A small class-conditioned image flow-matching model, trained from scratch.
Data: trained on stained colorectal tissue patches (NCT-CRC-HE-100K), 149.5 epochs.
Rows from block 3 of a small class-conditioned image flow-matching model, named by matrix and row number. Rows with one number belong to one neuron. Each number is 128 + 32 x the weight over its row's rms, rounded and kept within 0 to 255. All counts start at 0.
After each neuron's rows are labels from the 100 images, of 14848 (inputs lightly noised), where the neuron reaches its highest value: "top examples" is what is common among them. Only what is clearly more common there than usual is listed. The data: stained colorectal tissue patches (NCT-CRC-HE-100K). In brackets: how many of the 100, against the usual share in percent.
# fc1: MLP up (model.blocks.3.mlp.fc1.weight, 576x192), inputs 0-191
# fc2: MLP down (model.blocks.3.mlp.fc2.weight, 192x576, transposed), outputs 0-191

fc1.410 [117  94  93 181 142 161 147 140 143 144 154 179  90 132 161 101 166 186 151 137 130 134 129  96 152 163 127  92 140  72 104  43 160 116  95 134 106  91 194 137 123 163  93 138 137 140 107 108 122 157 135  59 181 110 124 151 117 133 142  78 123 146  72 115 190 109 193 147 156 106  83 126 134 161 129 152 134  97 110 135 148 157 133 106 152 188  61  71 116 175 140 144  87 116 140 138 108  76  92 139 170 119 161  42  88 113 160 119 127 140 133 107  68 136 119 103  91 104 189 109  89 158  99 155 125 115 135 110 111 126 100 114  90 142 183  84  93 105  77 153 137 167 102 113 130 112 141 153 135 187 117 148 117 147 143 142 164 126 131 105 148 139 147 136 106  46 109  88 142 150 176 115  67 120 128  96 172  56 193 118 150 122 160 210  97  91 117 135 102  98 166 148]
fc2.410 [139 114 149  80  95 124 173  95 107 131  72 140 193  60  55  86 151  96  69  91 100  90 117 146 147 132 110  81  75  86 120 180  62 122 105 126 160 126 108 120 128 122 162  96 140 121 160 109 104  85  97 115 138 120 147  77 147  81  51 175 121  90 137 104 142 125  72 109  95 114 175 150 105  84 123 140 111 164 131  92 109 104  81 114 117  84 160 120 166  86 181 101 139 147 136 143 110 151 155 124  83 110 121 157 195 108  86 176 143 157 126  90 151 147 146  90 142 100 133  76 141 106 135 107 101 123 134 157 155 116 159 196 155 120  76 128 151 149 185  67 127 107 124 105 150  63  61 168 186 149 104 119 145 148 132 174 144 142 117 116 140 160 115 168 135 215 115 142  72 122 149 114 140 129 123 132 120 140 161 138 140 133  52 139 166 171 108 105  97 119  75 115]
top examples: tissue: lymphocytes (53 vs 11.2)

fc1.474 [153  81 118 157 109 103 115 132 151 155 164 156 126 157 158  84 101 105 125 160  84 114 113  96 165 115 111 122 131 190 171  74 143 157 146 126  98 151 114  94  74 126  81  94 110  94  36  80 124 131 153 146 145 103 201 115 150 171 205 100 139 119  94 152 140 162 134 135  68 141  76 137  81 116 119  89 137 129 101 197 145 118 112 110 123 126 121 109 129  89  94  92 149  82 135 205 140 136  84 114 136 122 134 154 167  69 154  99 170  66 152 117 158 179 136 108 155 129 113 118 121  91 141 120 171 123 134 158 146 109 190 123 167  95 142 161  47 111 132 170  92 113 130 139 104 147 153 132 161 143  73 164 156 151 134 129 133 117 160 140 191 140 102 161 151 159  78 143 104  65 179 103 115 110 127  88 189 154 151  93  79  93 131 112 149 136 101  54 114 118 102 196]
fc2.474 [147 172  96 137 141 129 143  85 138 111 126 132  82 107 147 193 128 141 142  70 119  93 158  93  98  94 150  92 106 158 153 180 136 101 135 162  94 105  57 217 115 119 152 159  74 164 107 235 154 187 127 137 133 113 122 110 144 143 125 138 113 143 114 118 176 164 155 128 111 121 139 141 129 169 105 127 146 103 127 151 109 125 153 100 193  91 150 150 169 138 110 116 186 111  72 152 131 134 104 119 128 147 127 182 189  94  87 172 151 124 143 109 180  92  78 114 163 135 173  65  33 128 139  96 140 132 109 116 107  86 154  73 102 158 115 126 132 143 127 101 116 152 117 103 119 143 119 103 136 181  64 135 121 163 147 185 106 111 133 123 104 185 117 138 157 122 135  97  77  77 156 155 133 128 148 131 182  82 151 114  91 144  87 135 111 137  66  62 112  73 176 168]
top examples: tissue: smooth muscle (54 vs 13.4)

fc1.442 [166 144  92 147 118 135 158  83 142 152 169 117 148 108 101  76 159  75  55  84 114 101 138 156 105 160 106  99 124 112 128 126 141 101 165 147 144  79 141 112 125 174  87  74 121 112 111 206 138  66 140 152 100  76 143  72 185 107 165 125 113 140 162  75 110 132 124 147 153  99  68 135 139 173 103  77 136 142 170 129 189 119 111 171  99 154 107 165  73 123 133 152  87 143 159 177 131 193  92 115  21 159 118 177  95 149 152 134 124 138 104 157 163  64 129 100 132 161  97  43 127 141 153 130 161 156 141  95 162 102 142 125 161 176  60 136 130 143 116 129  92 131 141 160 120 161 193 128 163 109 144 114 133 114 168 131 191 138 132 177 162 177  72 111 171 139 101  91  99 145 137 131 170 102 129  79 108 148 139 129 135 149 166 125 115 151 132 168 158 127 141 140]
fc2.442 [158 118 164 150 158 101 190 204 138 154 155 127 114 163 124 117 170  98 175 130 149 114 158 100 125 116 164 104  92 175 150  97 164 118  91  74 119 103 218 159 106  74 118  97 174 157 134 116 146 111  97 145 148 198 133 163 110 122 121 122 147 127 118 112  91 168  88 134 118 118 103 141 155 140 117 164  94 153  91 139  91  95 108 154 137  79 208 122 195 120 178 208 173 110 117 105 196 143 171 143  72 121  94  97 100  69 165 118 182 103 124 123 125 100 124  77 122  84 136 178 118  90 110 130 102 143 106 171 114 158 166 153  95 132 124 131 168 132 199 157 171 139 111 118 154 131 139 147 125 158 126 105 164 114  98 137 168 153 139 160  89  98 127 152 110 156  42 182 149 156  67  89 104 127 116 119 146 110 111 142 143  94  68  73 106 172 128 138 113  89 127 148]
top examples: tissue: tumour epithelium (42 vs 15)

fc1.143 [133  81 155 154 160  72 116 109  64 127 157 133 158 140 151 122 158 107 142  78 153 130 162 149 157  98  98 109 118  88 130 137 165 153 147 125 134 128 117 127 134  91  72 170 122 202  72 118 184 125 120 118 157  79 117  87 135  86 161  82 113  84 125 178 107 204 159 166 142 184 150 178 103 135  85 139  96 132  70 123 148  83 146 138  88 140 123 127  80 119 142  89 109 151 100 126 129  81 106 139 113  71 135 177 158 103 171 122 153 101 112  95 107 151  71  99 134 160 126 164 115 103 110  79 124 150 191 150  93 126 155  92 115 139 139 192 123  81 165 145 113 150 101 111 172  72 147 161 108 136 161 176  95 131  70 163  94 138 102 125 175 140  87 157 145 107 145  83 125  93 179 165  47  56 115 120 163 110 203 113 145 150 164 143 121 123 126 142 163 179 167 119]
fc2.143 [ 80 128  61 110  61 167 133 132  70  95 145 131  76 102 142 170 141 154  96  77  98  84  95 172 112 106 149 129 130 151 164 163 130 172  66  61 145 121 166 128 160 128 172 189 169 101 104 124 112 176 122  79 166  87  87 152 171 135 123  85 109 120 178 208 118 192 155  96 128 160 117 101 104 149 102  45 169 136 132 149  91 144 151  87 116 137 126 165 147 120 152 109 132  94 145 151 116 207 153 122 114 146  73  84  88 145  57 111 140 114 186 166 182 127 138 132 164 122 147 118 130 141 123 130 110 132  89 147 107 132 147  93 129 157 167 147 135 140  96 141 152 127 153 167  82 129 136 137 128 121 108 114 183  87 124  96  94  94 116 112 134 138 129 170 120 138 120 126 122 116  83 112 139 147 176 154  52 155 156 133  57 152  27 130 121 130 104 106 123 114 127 166]
top examples: tissue: normal colon mucosa (29 vs 8.8); tissue: lymphocytes (27 vs 11.2)

fc1.505 [165 110 190 177 152 139 147 116 185 141 177 131  79 143 150  94 145 173  75 118  63 112 120 124 178 169 157  67 152  87 147 126 148 123 122 130  92  98 133 116 180 134 101 135 183 102  65 160 111  79 100 146 131  82 116 115 139 149 110  85 127 158 117 101 122  88 130 137 114 140 124 131 126 138 113  97  72  58 104 161 170 116 155 145  75 115 150  70 100 169 102 190 140 122 178 133 153 131 102 130  92  98 155 167 105 189 162 134  86 166 161 145 100 108  78 103 155 134  67 128 116 114 173  56 124 127 158  85  63 115 116  99 195 147  77 119 150 140 118  49 115 117 115 100 144 172 129 175 127 156 114 105 119 118 133 154 104 145 147 121 127  81 145 164 166 139 109 120 126  85 153 184  80 142  45  86 151 143 107 135 121  69 166 151 139 124  84 158 115 132 164 120]
fc2.505 [110 135  56  78  81 121 132 127  87 138 172 100 192 138  88  98  76 110 130 125 113  75 163 157 159  83 129  57 117 114 113 114  74 159 136 159 113 127  89 131 142 121 113 122  96 113 116  96 165 125 116  81 124 126 109 170 150  82 162 161 117 127 177 117 124 152 105 168 136  55 152 134 157 105  82 160 160 158 122 124 112 106 116 168 205  98 102 163 129  82 137 108  77 171 117  97 161 186 112 159  64 139 151 138 154 138  61 140  91 171 112  85 116 138 120 128 146 130  91 131 135  90 114 201  78 128 162 130 153 116 141 143 171 111 166 139 156 165 144 148  95 131  49 167 115 116 166 110 205 138  83 156 134 124 138 175  93  77 127 173 119 186  78  97 138 153 127  79  93 142 119 147 155 210 145 130 127 101 149  46 119 146  88 140 136 117 142 108 116 125 123 109]
top examples: tissue: mucus (46 vs 9)

fc1.25 [126 121  90  71 141 181 190 117 105 143 143 101 129 158 141 154 138 160 139 119 144 143  84 134 171 110 141 173 176 141 182 104 170 109 142 123 140 119 103 100 139 181 152 121  91 137 135 124 126 116 151 104 158 155 160 154 122 104 169  95 113 110  87 114 178 159 126  99 152  70 102 136 110 130  68 160 167 115 119  78 120 129 102  70 173 116  83 103 152 158 165 101 117 171 113 144 144 154 119 142 122 134 153  34 171 105  98 129 179 105 168  84 145 143 156 154 112 107 205 150 222 214 114 170 127 158 135 103  83 155 164 103 125  51 192 100 114 145 113 134 178 147 120 136 118 106 136 124 153 135 104 141 126 137 104  93 123 169  85 163 119 196 121 119 140 102 159 149 133 116 160 167 120 104 106  80 153  82 151  32  88 148  96 114  88 132 135 159 101 120 192  93]
fc2.25 [114 107  86  96 123 114 127  85 131  85  68 146 195 107  70 133 128  85 125 144 116 149 164 163 184 127 127 149 120 139 115 150 135 166  86 185 110 129 142 139  91 120 103 105  91  93 142 118  84 113  95 129 106 111  99  87 158 116 119 215 140 132 118  98 148 183  82 145 124 125 155  88 120 137  78 155  99 153 101 131 103  92 138 145 179 126 113 184 154  61 127 155 142  80 145 118 127 168  71 141 101 154 109 150  89 147  83 185  95 137 158 147 146 111  96 131 156 106  93  90  78  88 141 178 174 142 172 108 172  90 153 136 114 179 113 106 194 133 150 109 131 134 124 177 147 189 171  51 179 175  94 110 125  95 109 184  82 126 157 119 154 125  85 103 176 169 139 143  81 109 123 152 107 156  94 137 123  98 136 128 153 102 142 147 148  77  39 130 187 118 161  95]
top examples: tissue: normal colon mucosa (39 vs 8.8); tissue: tumour epithelium (38 vs 15)

fc1.397 [137  73 132 147 112 154 129 139  90  90 121 143 107 132 151 106 164 115 120  82 120  93 150 148 166 124  52  77 106 133  83 155 160 126 139 101  95  95 148 160  92 121  88 157 132 122 111 138 160 160 165 137 116  80 163 109 174  92 121 118  78 123 151 147 135 186 168 132 133 130 149 115 128 146  95 166 161 191 103 109 127  37  89 161 118 139 115  92 109 138 124 132 101 146 117 158 134  92  66  83  91  65 138 101 129  76 187 128 169 145 132 131 148 161  83  43 139 146 132  89 122 147 150 111 134 147 118 165 135 141 139 177 133 177 142 162 126 127 114 174 160 168  74 149 111 153 132 149  81 144 124 153 116  97 154  61 146 147 136  88 208 224  82 130 108 157 107 128 138 150 197  82 105  79 120  78 152 127 213 135 181 122 156 158 124 101 126 175 121 144 152 151]
fc2.397 [ 90 126  81 134 129  76 117  50 179 116 146 136 121 145 134 152 186 142 146 109 177  89 115 220 114  94  86 176  94 152 118 119 144 123 102  62 119 131 110 113 168 100 213 166 126 158 132 123 130 145 162 137 124 149 126 136  94 167 130 224 150  68  42 214  98 183 149  71 124 117 101 136 139 128 119  89 119 150  99  96 115 111  98  69 100 117 148 121 142 142 163 175 143 145 141 163 162 106 135 191 113  79 119 151 141 167 101  85 152 117 191 139 159  78 148  40 124 109 144 142 120  75 123 126 168 114  72 141  98  81 146 108 121 116 115 166 146 138 188 107 103 132 141 143 118 131  92 118 117 155 125 111 181 147 141 112 167 161 112 120 101 115 153 133 116 117 130 132 124 101 155 110 147 124 172 104  75 136 117  86 110 163 108 137 114 156 135  99 202 121 155 128]
top examples: tissue: normal colon mucosa (52 vs 8.8)

fc1.326 [106 125  97 127  93 125 160 135 116 188 123 102 125  99 131 145 149 197 186 119 144 153 116 143 130 128 125  84 100 172 146 134 114  76  84 117 117 131 116  98 107 130  84 125 140 186  92 110 135 159 147  96 139 152  84 128  97 116 157 119 178 146  86  84 161  96 192 150 164 130 129 134 116 176 151 128 147 134  58  89 138 163  85 138 135 152 152  85 116 122 137  88  97 136 148 148 159 109 105  96 110  80 220 101 106 111 176 110 200 128 156 117  68 176 181 136 140 109 142 101  98 144 108 148 134 134 109 159 168 138 184 162  83  85 161 131 102 149 119 174 110  98  95 158 141  76 127 144 126 222  89 151 124 152 128  57  93 163  90 147 152  64  88 106 113 157  83 106 135 141 156  98 115 101 129 122 108  45 124  67 117 134 193  91 104 159 182 140 149 130 174 156]
fc2.326 [197  83 106 138 190 126 164  88 117 145 141 112 125 105 100 137 124 145  86 106 139 144  96  62 136 123 118 135 186  96 107 100 126 115 149  95 109 142 153 106 128  66 150 114 108  97 121 108 140 116 102  88 131 131 160 158  96 118  94 131 110  99  73 161 100 131  88  43 110 172 101  93 159 139  26 173  96 121 142 146 134 135 136 120 126 115 147 127 164 112 134 142 110 119  74  83 120  50 116 114 153 130 123 129 121 103 108 156 129  61 140 121 131 136  98 143  67 152 157 118 161 208 102 120  87 111  98  81 174 123 140 150 114  89  69 115  88  81  87 146 126 156 165 134  93 107 105 130 155 121 157 128 117 116 129 153  94  76  87 122  56 151 198 186 137 100 133 181 114 134 131 165 120 141 131  84 172 166 179 131 101 142  80 189 170 186 154 167 114 140  53 122]
top examples: tissue: lymphocytes (100 vs 11.2)

fc1.36 [113 113 139 109  68 126 121 130 178 156 122 131 184  72  80 135 112 128 169  93 103 118 139  63 129 196 113  88 158 173  97 124  93 134 149 114 136  68 109 104 119 100  91 117 147 176 116  81 129 112 188 116 131 111 175 176 176 135 108 139 106 151  91 127 181 128 113  82 110 140 121 124 171 169 133 150 134 188 112 143 159 114 119  74 135 127 175 137 178 111 129 199 179  75 166 165 123 124 130  76 189  78 133 171 153 121 147  99 133 107 176  82  71 127 135 119 129 159 109 172  95  84  53 115 186  94 169 102 116 169 159  93 137  96 148 118  81 114 140 151 134  76 152 128  94 136 166 134  47  96 114 197 126  94 117 116 145 136 106 123 143  84 147 185 138 130 103 178 147 110 161 128 120 163 124 123 182 131 116 155 136 117 104  36 155 126 146 150 147 150 115 137]
fc2.36 [ 76 108 120 111 132  87 139 142 131 185 128  44 138 156 103 127 119 169 109 148 139 144 144 166 126 138 111 148 123  74 119 115 113 110  81 206 135 140 120 132 142 118  65 170 121 124 135 161 124 153 156 156 103 173 164  64 131 111 117 180 121 115 151  90 112 107 103 107 198 111 137 106 117 110 109 149  89 124 244 141 141 121 160 193  40 130 168 184  79 110  93 138 150 144 161 142 122 102 118 107 172 132 127 117 106 156 129 139 108 136 106 139 137 109 111 146  98 111 109 107 171 126 149 126 150 171  79 115 160 135 164 186  96 110 118 137 163 145 177 195 176 167 139 101 138  74 177  56 122 141 119 122 184 112 142 115  84 190 122  71 131 144  94 163 146 156 106 163 105 160 110  85 129 161 139 152 116  59 121 104 115  86 125 163 175 108 157 122  86 115  56 126]
top examples: tissue: smooth muscle (58 vs 13.4)

fc1.23 [149 152  95 144 144 162 116 136 169 107 127  91 160 112 144  88 100 155  98  89 109 128  92 117 158 130 113  76 146 138 123  90  94 193 112  74 159 197  84 149 136 123 168 137 142 117 120 101 110 104 127  44 140 140 130  82  77 148 110 177 124 109 146  94  73 155 161  80 173 142 105 145 172 102 147  94 175 144  85 130  93 134 142 133 112 161 134 148  88 144 128 150  70  71 126 120 127 102  85 150 170 125 130 145 121  19 136 103 110 135 173  71  93 115 179  75 138 163  81 106 126 168 147 148 113 118  91 172 167 100 148 134 152 147 140 145  76 172 172 185 141 147 186 124 129 100 140 115 101 136  92  91 140 110 127 126 159 157 169 129 158 125 136 133  57 118 121 116 179 122 181  88 132 130 141  52 176  45 164 108 143 115 108 147 149  73 122 145 129  81 122  85]
fc2.23 [182 208 159 136 119  99 119 125 143 166 154 181  98 197  94  74 205 154  77 118 143  94 164 104 142 130  99 137 131 106 163 255  99  70 132 174 168 107 113 179 164 136 152 149 143 176 131 110 125 132 135 161 166 172  83  87 157 113 133 169 172 135 122  99 188 146 130 164 142 103 127 143 101 127 104 138 133 146 127  94 150 147 128 153 142  78  97 164 131 130 154  94 169 141 101 137 179  93 142 116 144 136 207 166 156 158 118 124 154 183 149 123 182  89 107 125 122 124 153 135 157 108 143 112 199 163 128 142 141 103 183 163 163 133  74 160 103  93 102 123  88 132 108 128 110 173 117 162 164 123 138 171  81 160 160 115 105 158 104  87 144 141 118 151 153 134 146 134  97 105 104 138 183 128 131 143 139 108 122 181 175 197 111 104 122 158 162 154 129 106 187 111]
top examples: tissue: lymphocytes (70 vs 11.2)

fc1.545 [ 93  94  80 140 123 166 170 109 116 169 114 164 200 144 114  97 133 125 136 117  99 100 154 117 137 127  79 121 115 145 104 111 131 171 165 137 116 133 149 125  96 115 113 136 150  93  80  64 119  42  98 134  93 106 132  89 199 102 117 141 123 102 137  60 108 135 121 144 127 119  77  39 116 150 116 129 101 125 123  84 144  76 125  79 104 132 132 139 116 135 155 102 148 137 125 205 186 144 100 144  97 170 136 146  97 148 183 124 164 121 122 169 121  91 174 139  94 197 126 104 181  88 148 107 151  95 169  99 112  86 190  77 151 153  82 135 112 116 135 154 104 120 125 135 167 117 209 160 147 127 123 101 103 182 182 158 153 143 127 188 121 170  69 169 147 127 134 108 140 101 142 146 134 113  90  89 144 125 189  60 114 150 115 115 213 100 101 144 164  75 134 105]
fc2.545 [152 185 138 148  78  93 134 165 142 124 188 120 112 117 145 137 142 108 118 137 154 163  86 132 137 208 183 114 107 123 171 109 107  87 135 160 109 130  85 115 188 162 156 173  47 192  83 165 122 165 116 163 143 135 114 149  78 137 212 156 188 169 142 140 105 133 146 127 125 115 125 146 141 114 141 103 187 105 162 129 116 195  81 151 106 178  84  97 105 100  91 114 126 145 155 140  80 114  93 109 175 111 175  84 137 123 162  61 129 172 104  75 135 105 128 109 139 127  92 114 140 123  79  84 202 112  51 131 173 132  74 177 116 130  98 102 149 168 134 136 135 118 102 115 132 114 176 121 140 112 100 103 130 134  92  99 108  94 162 151 150  41 115 114 144 133 155  80 136 128 140  63 101 116 114 120  78 103  99 141 125 121 170  77 104 135 159 170 168 144 118 138]
top examples: tissue: tumour epithelium (55 vs 15)

fc1.517 [ 85 125 134 161  88  74 112 119 153 136 138 115 144 123 172 147 146 151  85 142  92 185 163 125 160 127 110 124 111 130 161 137 146 121 131 160  86 111 120 106 120 135  74 148 184 134  57 119 112 110 127 135 116  68 128 102 161 182 154  89 126 139  64 127 145 184 139 125  31 141  45 100 151 159 146 140 128  66  76 126 116 111 140 126 121  93 179 142  95 191 106  92 133 104 118 146  90 198  62 158 148 143 152 102 154 120 105  76 135 145 149  81 111 144 177 143 131 141 129 175 115 131 108 139 135  88 165  95 114 115 144  70 116 113  88 102  60 134 141 132 120 172 178  38 210 137 171 132 147 147 109 137 153 136 132 170 151 124  77 114 135 110 149 176 164  86 129 135 116 110 182 120  87  93 129  89 188 111 125 132  73 190  96 164 129 110 122 136 101 118 146 166]
fc2.517 [193 101  87 167 119 231 170 130  84 141 178 167 178 175  87 171 166 128 145 129 124 127  97 176 132 145 138 146 157 185 127  88 107 173  97  86 133 152  85  64 136 179 152 145  37 141 108 129 126 124 146 169 105  73  96 126  77  93 137 118 108 135 142 164 116 147 171 112 150  89 108  99 113 123  89 120 124 168 148 140 132 106  82 139 117 140  84 160 152  78 145 114 164 145 131 101 184 110 109  98 106 155 169 151 136  97 153 155 130 150 101 108  98 123 105 102 118 182  85 136 120 174 113  80 123 129 110 122 155 113 105 159 136  88  85 130 179 154 115 179 129 141  95 177 131 159 146 105 100 140 143 117 108 116  75 144  59  66 145 172  85 139 144 101 112 178 117 127 130 146 124 130 143 157 128 142 107  60 148 134 124  90 150 113 161 179 201 139  92 140  46 173]
top examples: tissue: mucus (33 vs 9)

fc1.549 [144 103 117 125 167 142 152 127  89 118  89 151  91 136  99 122 140 164 125 121 192  98 137 132 156  90  83 114 126  85 124 121 100 145 136 128 111 180 123 146 120 173 140 156 121 185 103 172 144 134 110  82 149  98 129 159 161  78 138 128 143 139 160 139  83 194 185 154 165 170 116 182 136 165  75 136 183 140  88 157 137 101 100 107 146 143  98  52  94 129 138 121  78 125 119 119 151  89 102 137 106 105 168  99 144  93 149 101 142 142 136 105 120 159 133  81  98 129 189 153 128 146 113  95 109 138 131 125 141 138 136 125 122 105 136 150 143  69  94 155 164 134  70 205 128 101 156 173  75 166 141 100 111 128 132 138 142 109 167 164 122 186  56 173  80  75 150 114 168 135 196 125  67 119 148 140 138  51 230  65  97 113 104 127 123 176 139  90 174 145 198 118]
fc2.549 [119 138 131  86  68 103 100 115 172 173  74 160 123  80 147 132 155 146 111 169 118  87 126 156 184 163 147 147  63 148  87 154 186 182  98 144 123  91 109 143 156 102 120 100 113  87  89 103 140 105  88 143 136 121 104 116 120 158 129 192 136 120 131 141 133 203  64  75 141 110 139 114 115 108 142 112  92 144  83 135  93 137 162 112 120  64 138  96 123 112 101 164 158  96 152 146  93 165 159 134  73  87 104 131 105 133  84 143 133 172 154 130 125 157 140 134 202 153 145  99 103 137 138 142 140 110 143 157 107  56 149 120 108 197 129 134 111 152 135  86 110  82 186 159 205 182 151 153 157 140 136  69 152 122 166 117 127 127  71  88 154  83 148 123 173 127 114 146 100 135 187 165 132 140 134 149 104 164  72 150 144 154 121 159 150  47  65 113 154  58 125  79]
top examples: tissue: tumour epithelium (59 vs 15)

fc1.304 [124 144  77 164 171 163 137 155 184 131  88 149 128 114 162  64 188 157 128 133 121 140  91 162 153 119 108  63 124 175  75 172 106 182 149 189 120 164 129 150 133  78 156 167 170 149 183 169 136 110 152  58 137 153  82  73 108  79  75 142 126 129 119 135  83 174 140 115 129 159 140  89 172 132  96 151 158 125  53 118 145 157 109 146  78 118  96 115 110 100 128 120  83 119 116 117  97 116 126 137 104 101 180 148 121 123 178 138 131 161 134 174  65 134 118  76 110 136  24 120 100 139 116 147  80 134 126 147 126 121 126 120 124 146 145 130 154 151 122 190 124 128 107 115 170 109 169 162 110 152 119  85 156 151 102 184 151 108 128 117 159 149  77 198 113 126 174 122 168 157 134  97  27  79 119  93 112  86 184 104 137 166 103 133 156 122 148 145 148 125 116 147]
fc2.304 [135 155 190 108 156  86 147 106 166 127 136  98  80 172 154  26 127 129 124 106 135 132 136 115 113 105 103  67  77  76 154 107 149 123  93  96 205 136 110 105 171 142 159 113 121 112  71  96  74 118 119 117 114 169  92 143 175 171 144 136 108  70 171 144 139 184  77 129 113  99 136 169 144 144 123  78 143 164 147  89 141 183 183  63 117 146 114 200 109 184  98 129 145 137 190 132 160 149 185 137 150 120 124 184 113 155 160 104 129 131 159 117  85 107 153 112 160 163 105 146 143 147 142 156 153 141 138  98 117 121 131 205 172 120 143 179  61  93  85 120 160  94 133 150 105 111 113 107 154 133 151 152 129 117 147  63 142  73  94 106 173 150 124 122  78 111 115 185  91  76 156 148 122 114 181 127 152 137 127 163 143 140 141 131 130 107 144 180 109  67 113 150]
top examples: tissue: tumour epithelium (40 vs 15)

fc1.526 [ 76  17 122 110 163 124 149  77 151 131 122 147 184 109 104 154  80 146 113 158 131 158 161 122 191 128  82 153 211 121 101 114  98  69 107 110  80 105  87 133 119 111 141 109 156 153 139  91 136  75 134 154 184 106 118 192 147 135 143 123 119 146 133 103 102 165 112 105 133 123  70 125 178 164  85 151 144  90 135 132 117  97 124 121 121 115  87 116  94 110 153 117 125 115 121 148 148 116 117 145 137 162 137  84 145  85 147  80 177 154 168  89 159 161 136 186 164 112 135 109 182 100  52 149  92  77 162 128 128 166 199  81 107  90 109  84  95 124 110 128 132  80 182 107 138 139 143 152 127 146  90 182 146 129 110 105 125 141  73 171 105 178 125 114  83  61 107  89 161 119 133 129 118 138 172 148 211  73 105 133 103 149 108 147 176 134 151 105  87 103  98 124]
fc2.526 [116 143  95 214 128 144 133 131  87 118 136 112 122 120 204 175 198 148  67 150 118 126 116 156  88 150 158 132  84 126 116 138 160 179 142  76 168 113 123 159 129 145  98 160 138 152 122 139 113 119 149 117 136 133 171  99 152 214 178 104 161 109 116 173 146 150 206 176  90 134 179 132  60  77 150 110 121  88 172 165 109 149 135  62  64 140 128 107 129 159 138 118 105 129 119 183 124 144 104 113 102  72 145 116 110 173 147 110  77 138 120 162 129 128 109  97  79  79  75 139 177 143 252 126 121 123  60 148 123  87  85 115 158 125 130 120 149  98 109 126 114 128  93 118 105  94 103 148 149 128 138 129  97 201 131 170 131 118 137 139 111 108 176 137 145 168 135  85 127 160 148 111 142  65 103 124  96 128 101 185 185 115 131 103 151  98 114 124 144 116  92 139]
top examples: tissue: mucus (50 vs 9); tissue: tumour epithelium (41 vs 15)

fc1.231 [149 112 133 117 169 132 127 142 113 105 160 126 136 148 154 133  84 133  90 139 143 154 130 130 181 115  61 130 138 144 150 105  93 181 175 169 132 132 166  55 153 165 174 167 109 163  84 108  84 134 151 162 114  44 136 170 161 109 220  47 180  77  67 150 159 167 142 125  66 129  95 113 131 148 152 101 122  99  87  86 156 111 147 120 109 101 175 116 103 153 136  95 107 125 151 159 172 106  81 137 122  97 166 163 109 152 135 114 151 116 125 115 152 121 147 158 127 156 153 125 149 101 147  92 133 100 120 190 174  94 182 119 128  63 152 100  90 118 125 133 119 142  87 119 185 122 145 150 140 184 103 166 130  79 126 160 122 149 127 138 109 127 125 184 183  80 124 121 137  59 155  75 115  43 101 150 155 129 146  66 107 190  97 130 178 118 130 102 163 118 146 139]
fc2.231 [173 105 137 114  79  94  84 156 133 102 142 121  96 106 146  86 107 180 177 150  84 140 105  92  66 119 163 108 147 110 137 156  93 123 146  80  68 145 109 202 114 125 113 164 126 175 144 170 173  73 155 159  90 122 109 158 144 145  78 144 107 179 138 167  81  76 133 133 154 157 151 116 128 189 122 101  97 130 106 158  96 104  85  99 174 109  96 181 149 140 161 111 120 157 108  94 161 116 133  87 135  96 119 146 135  88  96 114 130 110  79 138  71 191  95 178 147  76 151  36 122 115 115 140 113 147 109 132  88 143 139  62 113 178 147 107 118 100 143 119 138  98 116  75 136 119 122  99 141 101  82  80 132 146 127 157 101 131 164 136 122 142 190 115 100 139 135  71 168 147 135 117 151 155  75 112  89 199 170  96 136  87 145 166 167 142  80 117  63  68 131 159]
top examples: tissue: normal colon mucosa (37 vs 8.8)

fc1.260 [128 103 110  91 102 157 119  67 154 144 120 141 176  61 111 132  53 122 143 169 157 136 125  75 176 147 111 139 163 135 149 131  89 109 103 128 110 108 106  76 129 101 152 112 122 152 137 119 139 102 134 140 189 163 114 233 172  71 121 140 119 147 130  89 146 157  99 172 167 143  97  77 179 172 118 124 167 125 127 125 108 119 108 104 156 147 115 129 142 101 144 140 148  99 135 160 148 139 141  97 173 186 138  74 147  90 169 104 149 164 181  50 146 137 152 145 157 184 141  93 144 100  33 138 175  95 190  81 125 190 226 105  90 103 118 140  86 105 132 129 154  97 135 127  97 124 154 151 107 142  94 162 143 128 148 100 137 145 124 161 116 153 118 149 100  83 110  88  88 111 136 193  93 151 124 110 136 114 126 103 112  99 188  60 139 115 156 103 143  89 115  81]
fc2.260 [150 121 121 184 104 136 150 186 114 142 135 121 111 174 148 128 163 169 121  96  83 110 123 159  67 166 152 141  90 111 101 104 184 145 153  81 174 122 155 153 148 160 128  65 174 120 103 150 129 171 158 117  98 120 135  75 139 229 145  90 124  97 132 163  81 146 182  91 104 105 181 134  77 118 112 131  69 126  98 148 129 145 130  85  75 124 146 103 137 153 153 119 114 173 117 145 129 110 108 127 161  45 160 151 132 152  85 109 115  86 117 213  93 110 111 141  71  58 119 158 161 170 232 128  66 165  90 145 159  95  87 135 151 124 151  80 149 114 107 132 159 133 156 120 122  60  90 166 143 147 142 117  93 204 127 150 108 115 113  95 160 113 130 122 133 170 134 140 133 165 120  86 153 103 103 140 128 101 119 165 121 144  69 161 163 126  89 133 120 116 105 116]
top examples: tissue: tumour epithelium (78 vs 15)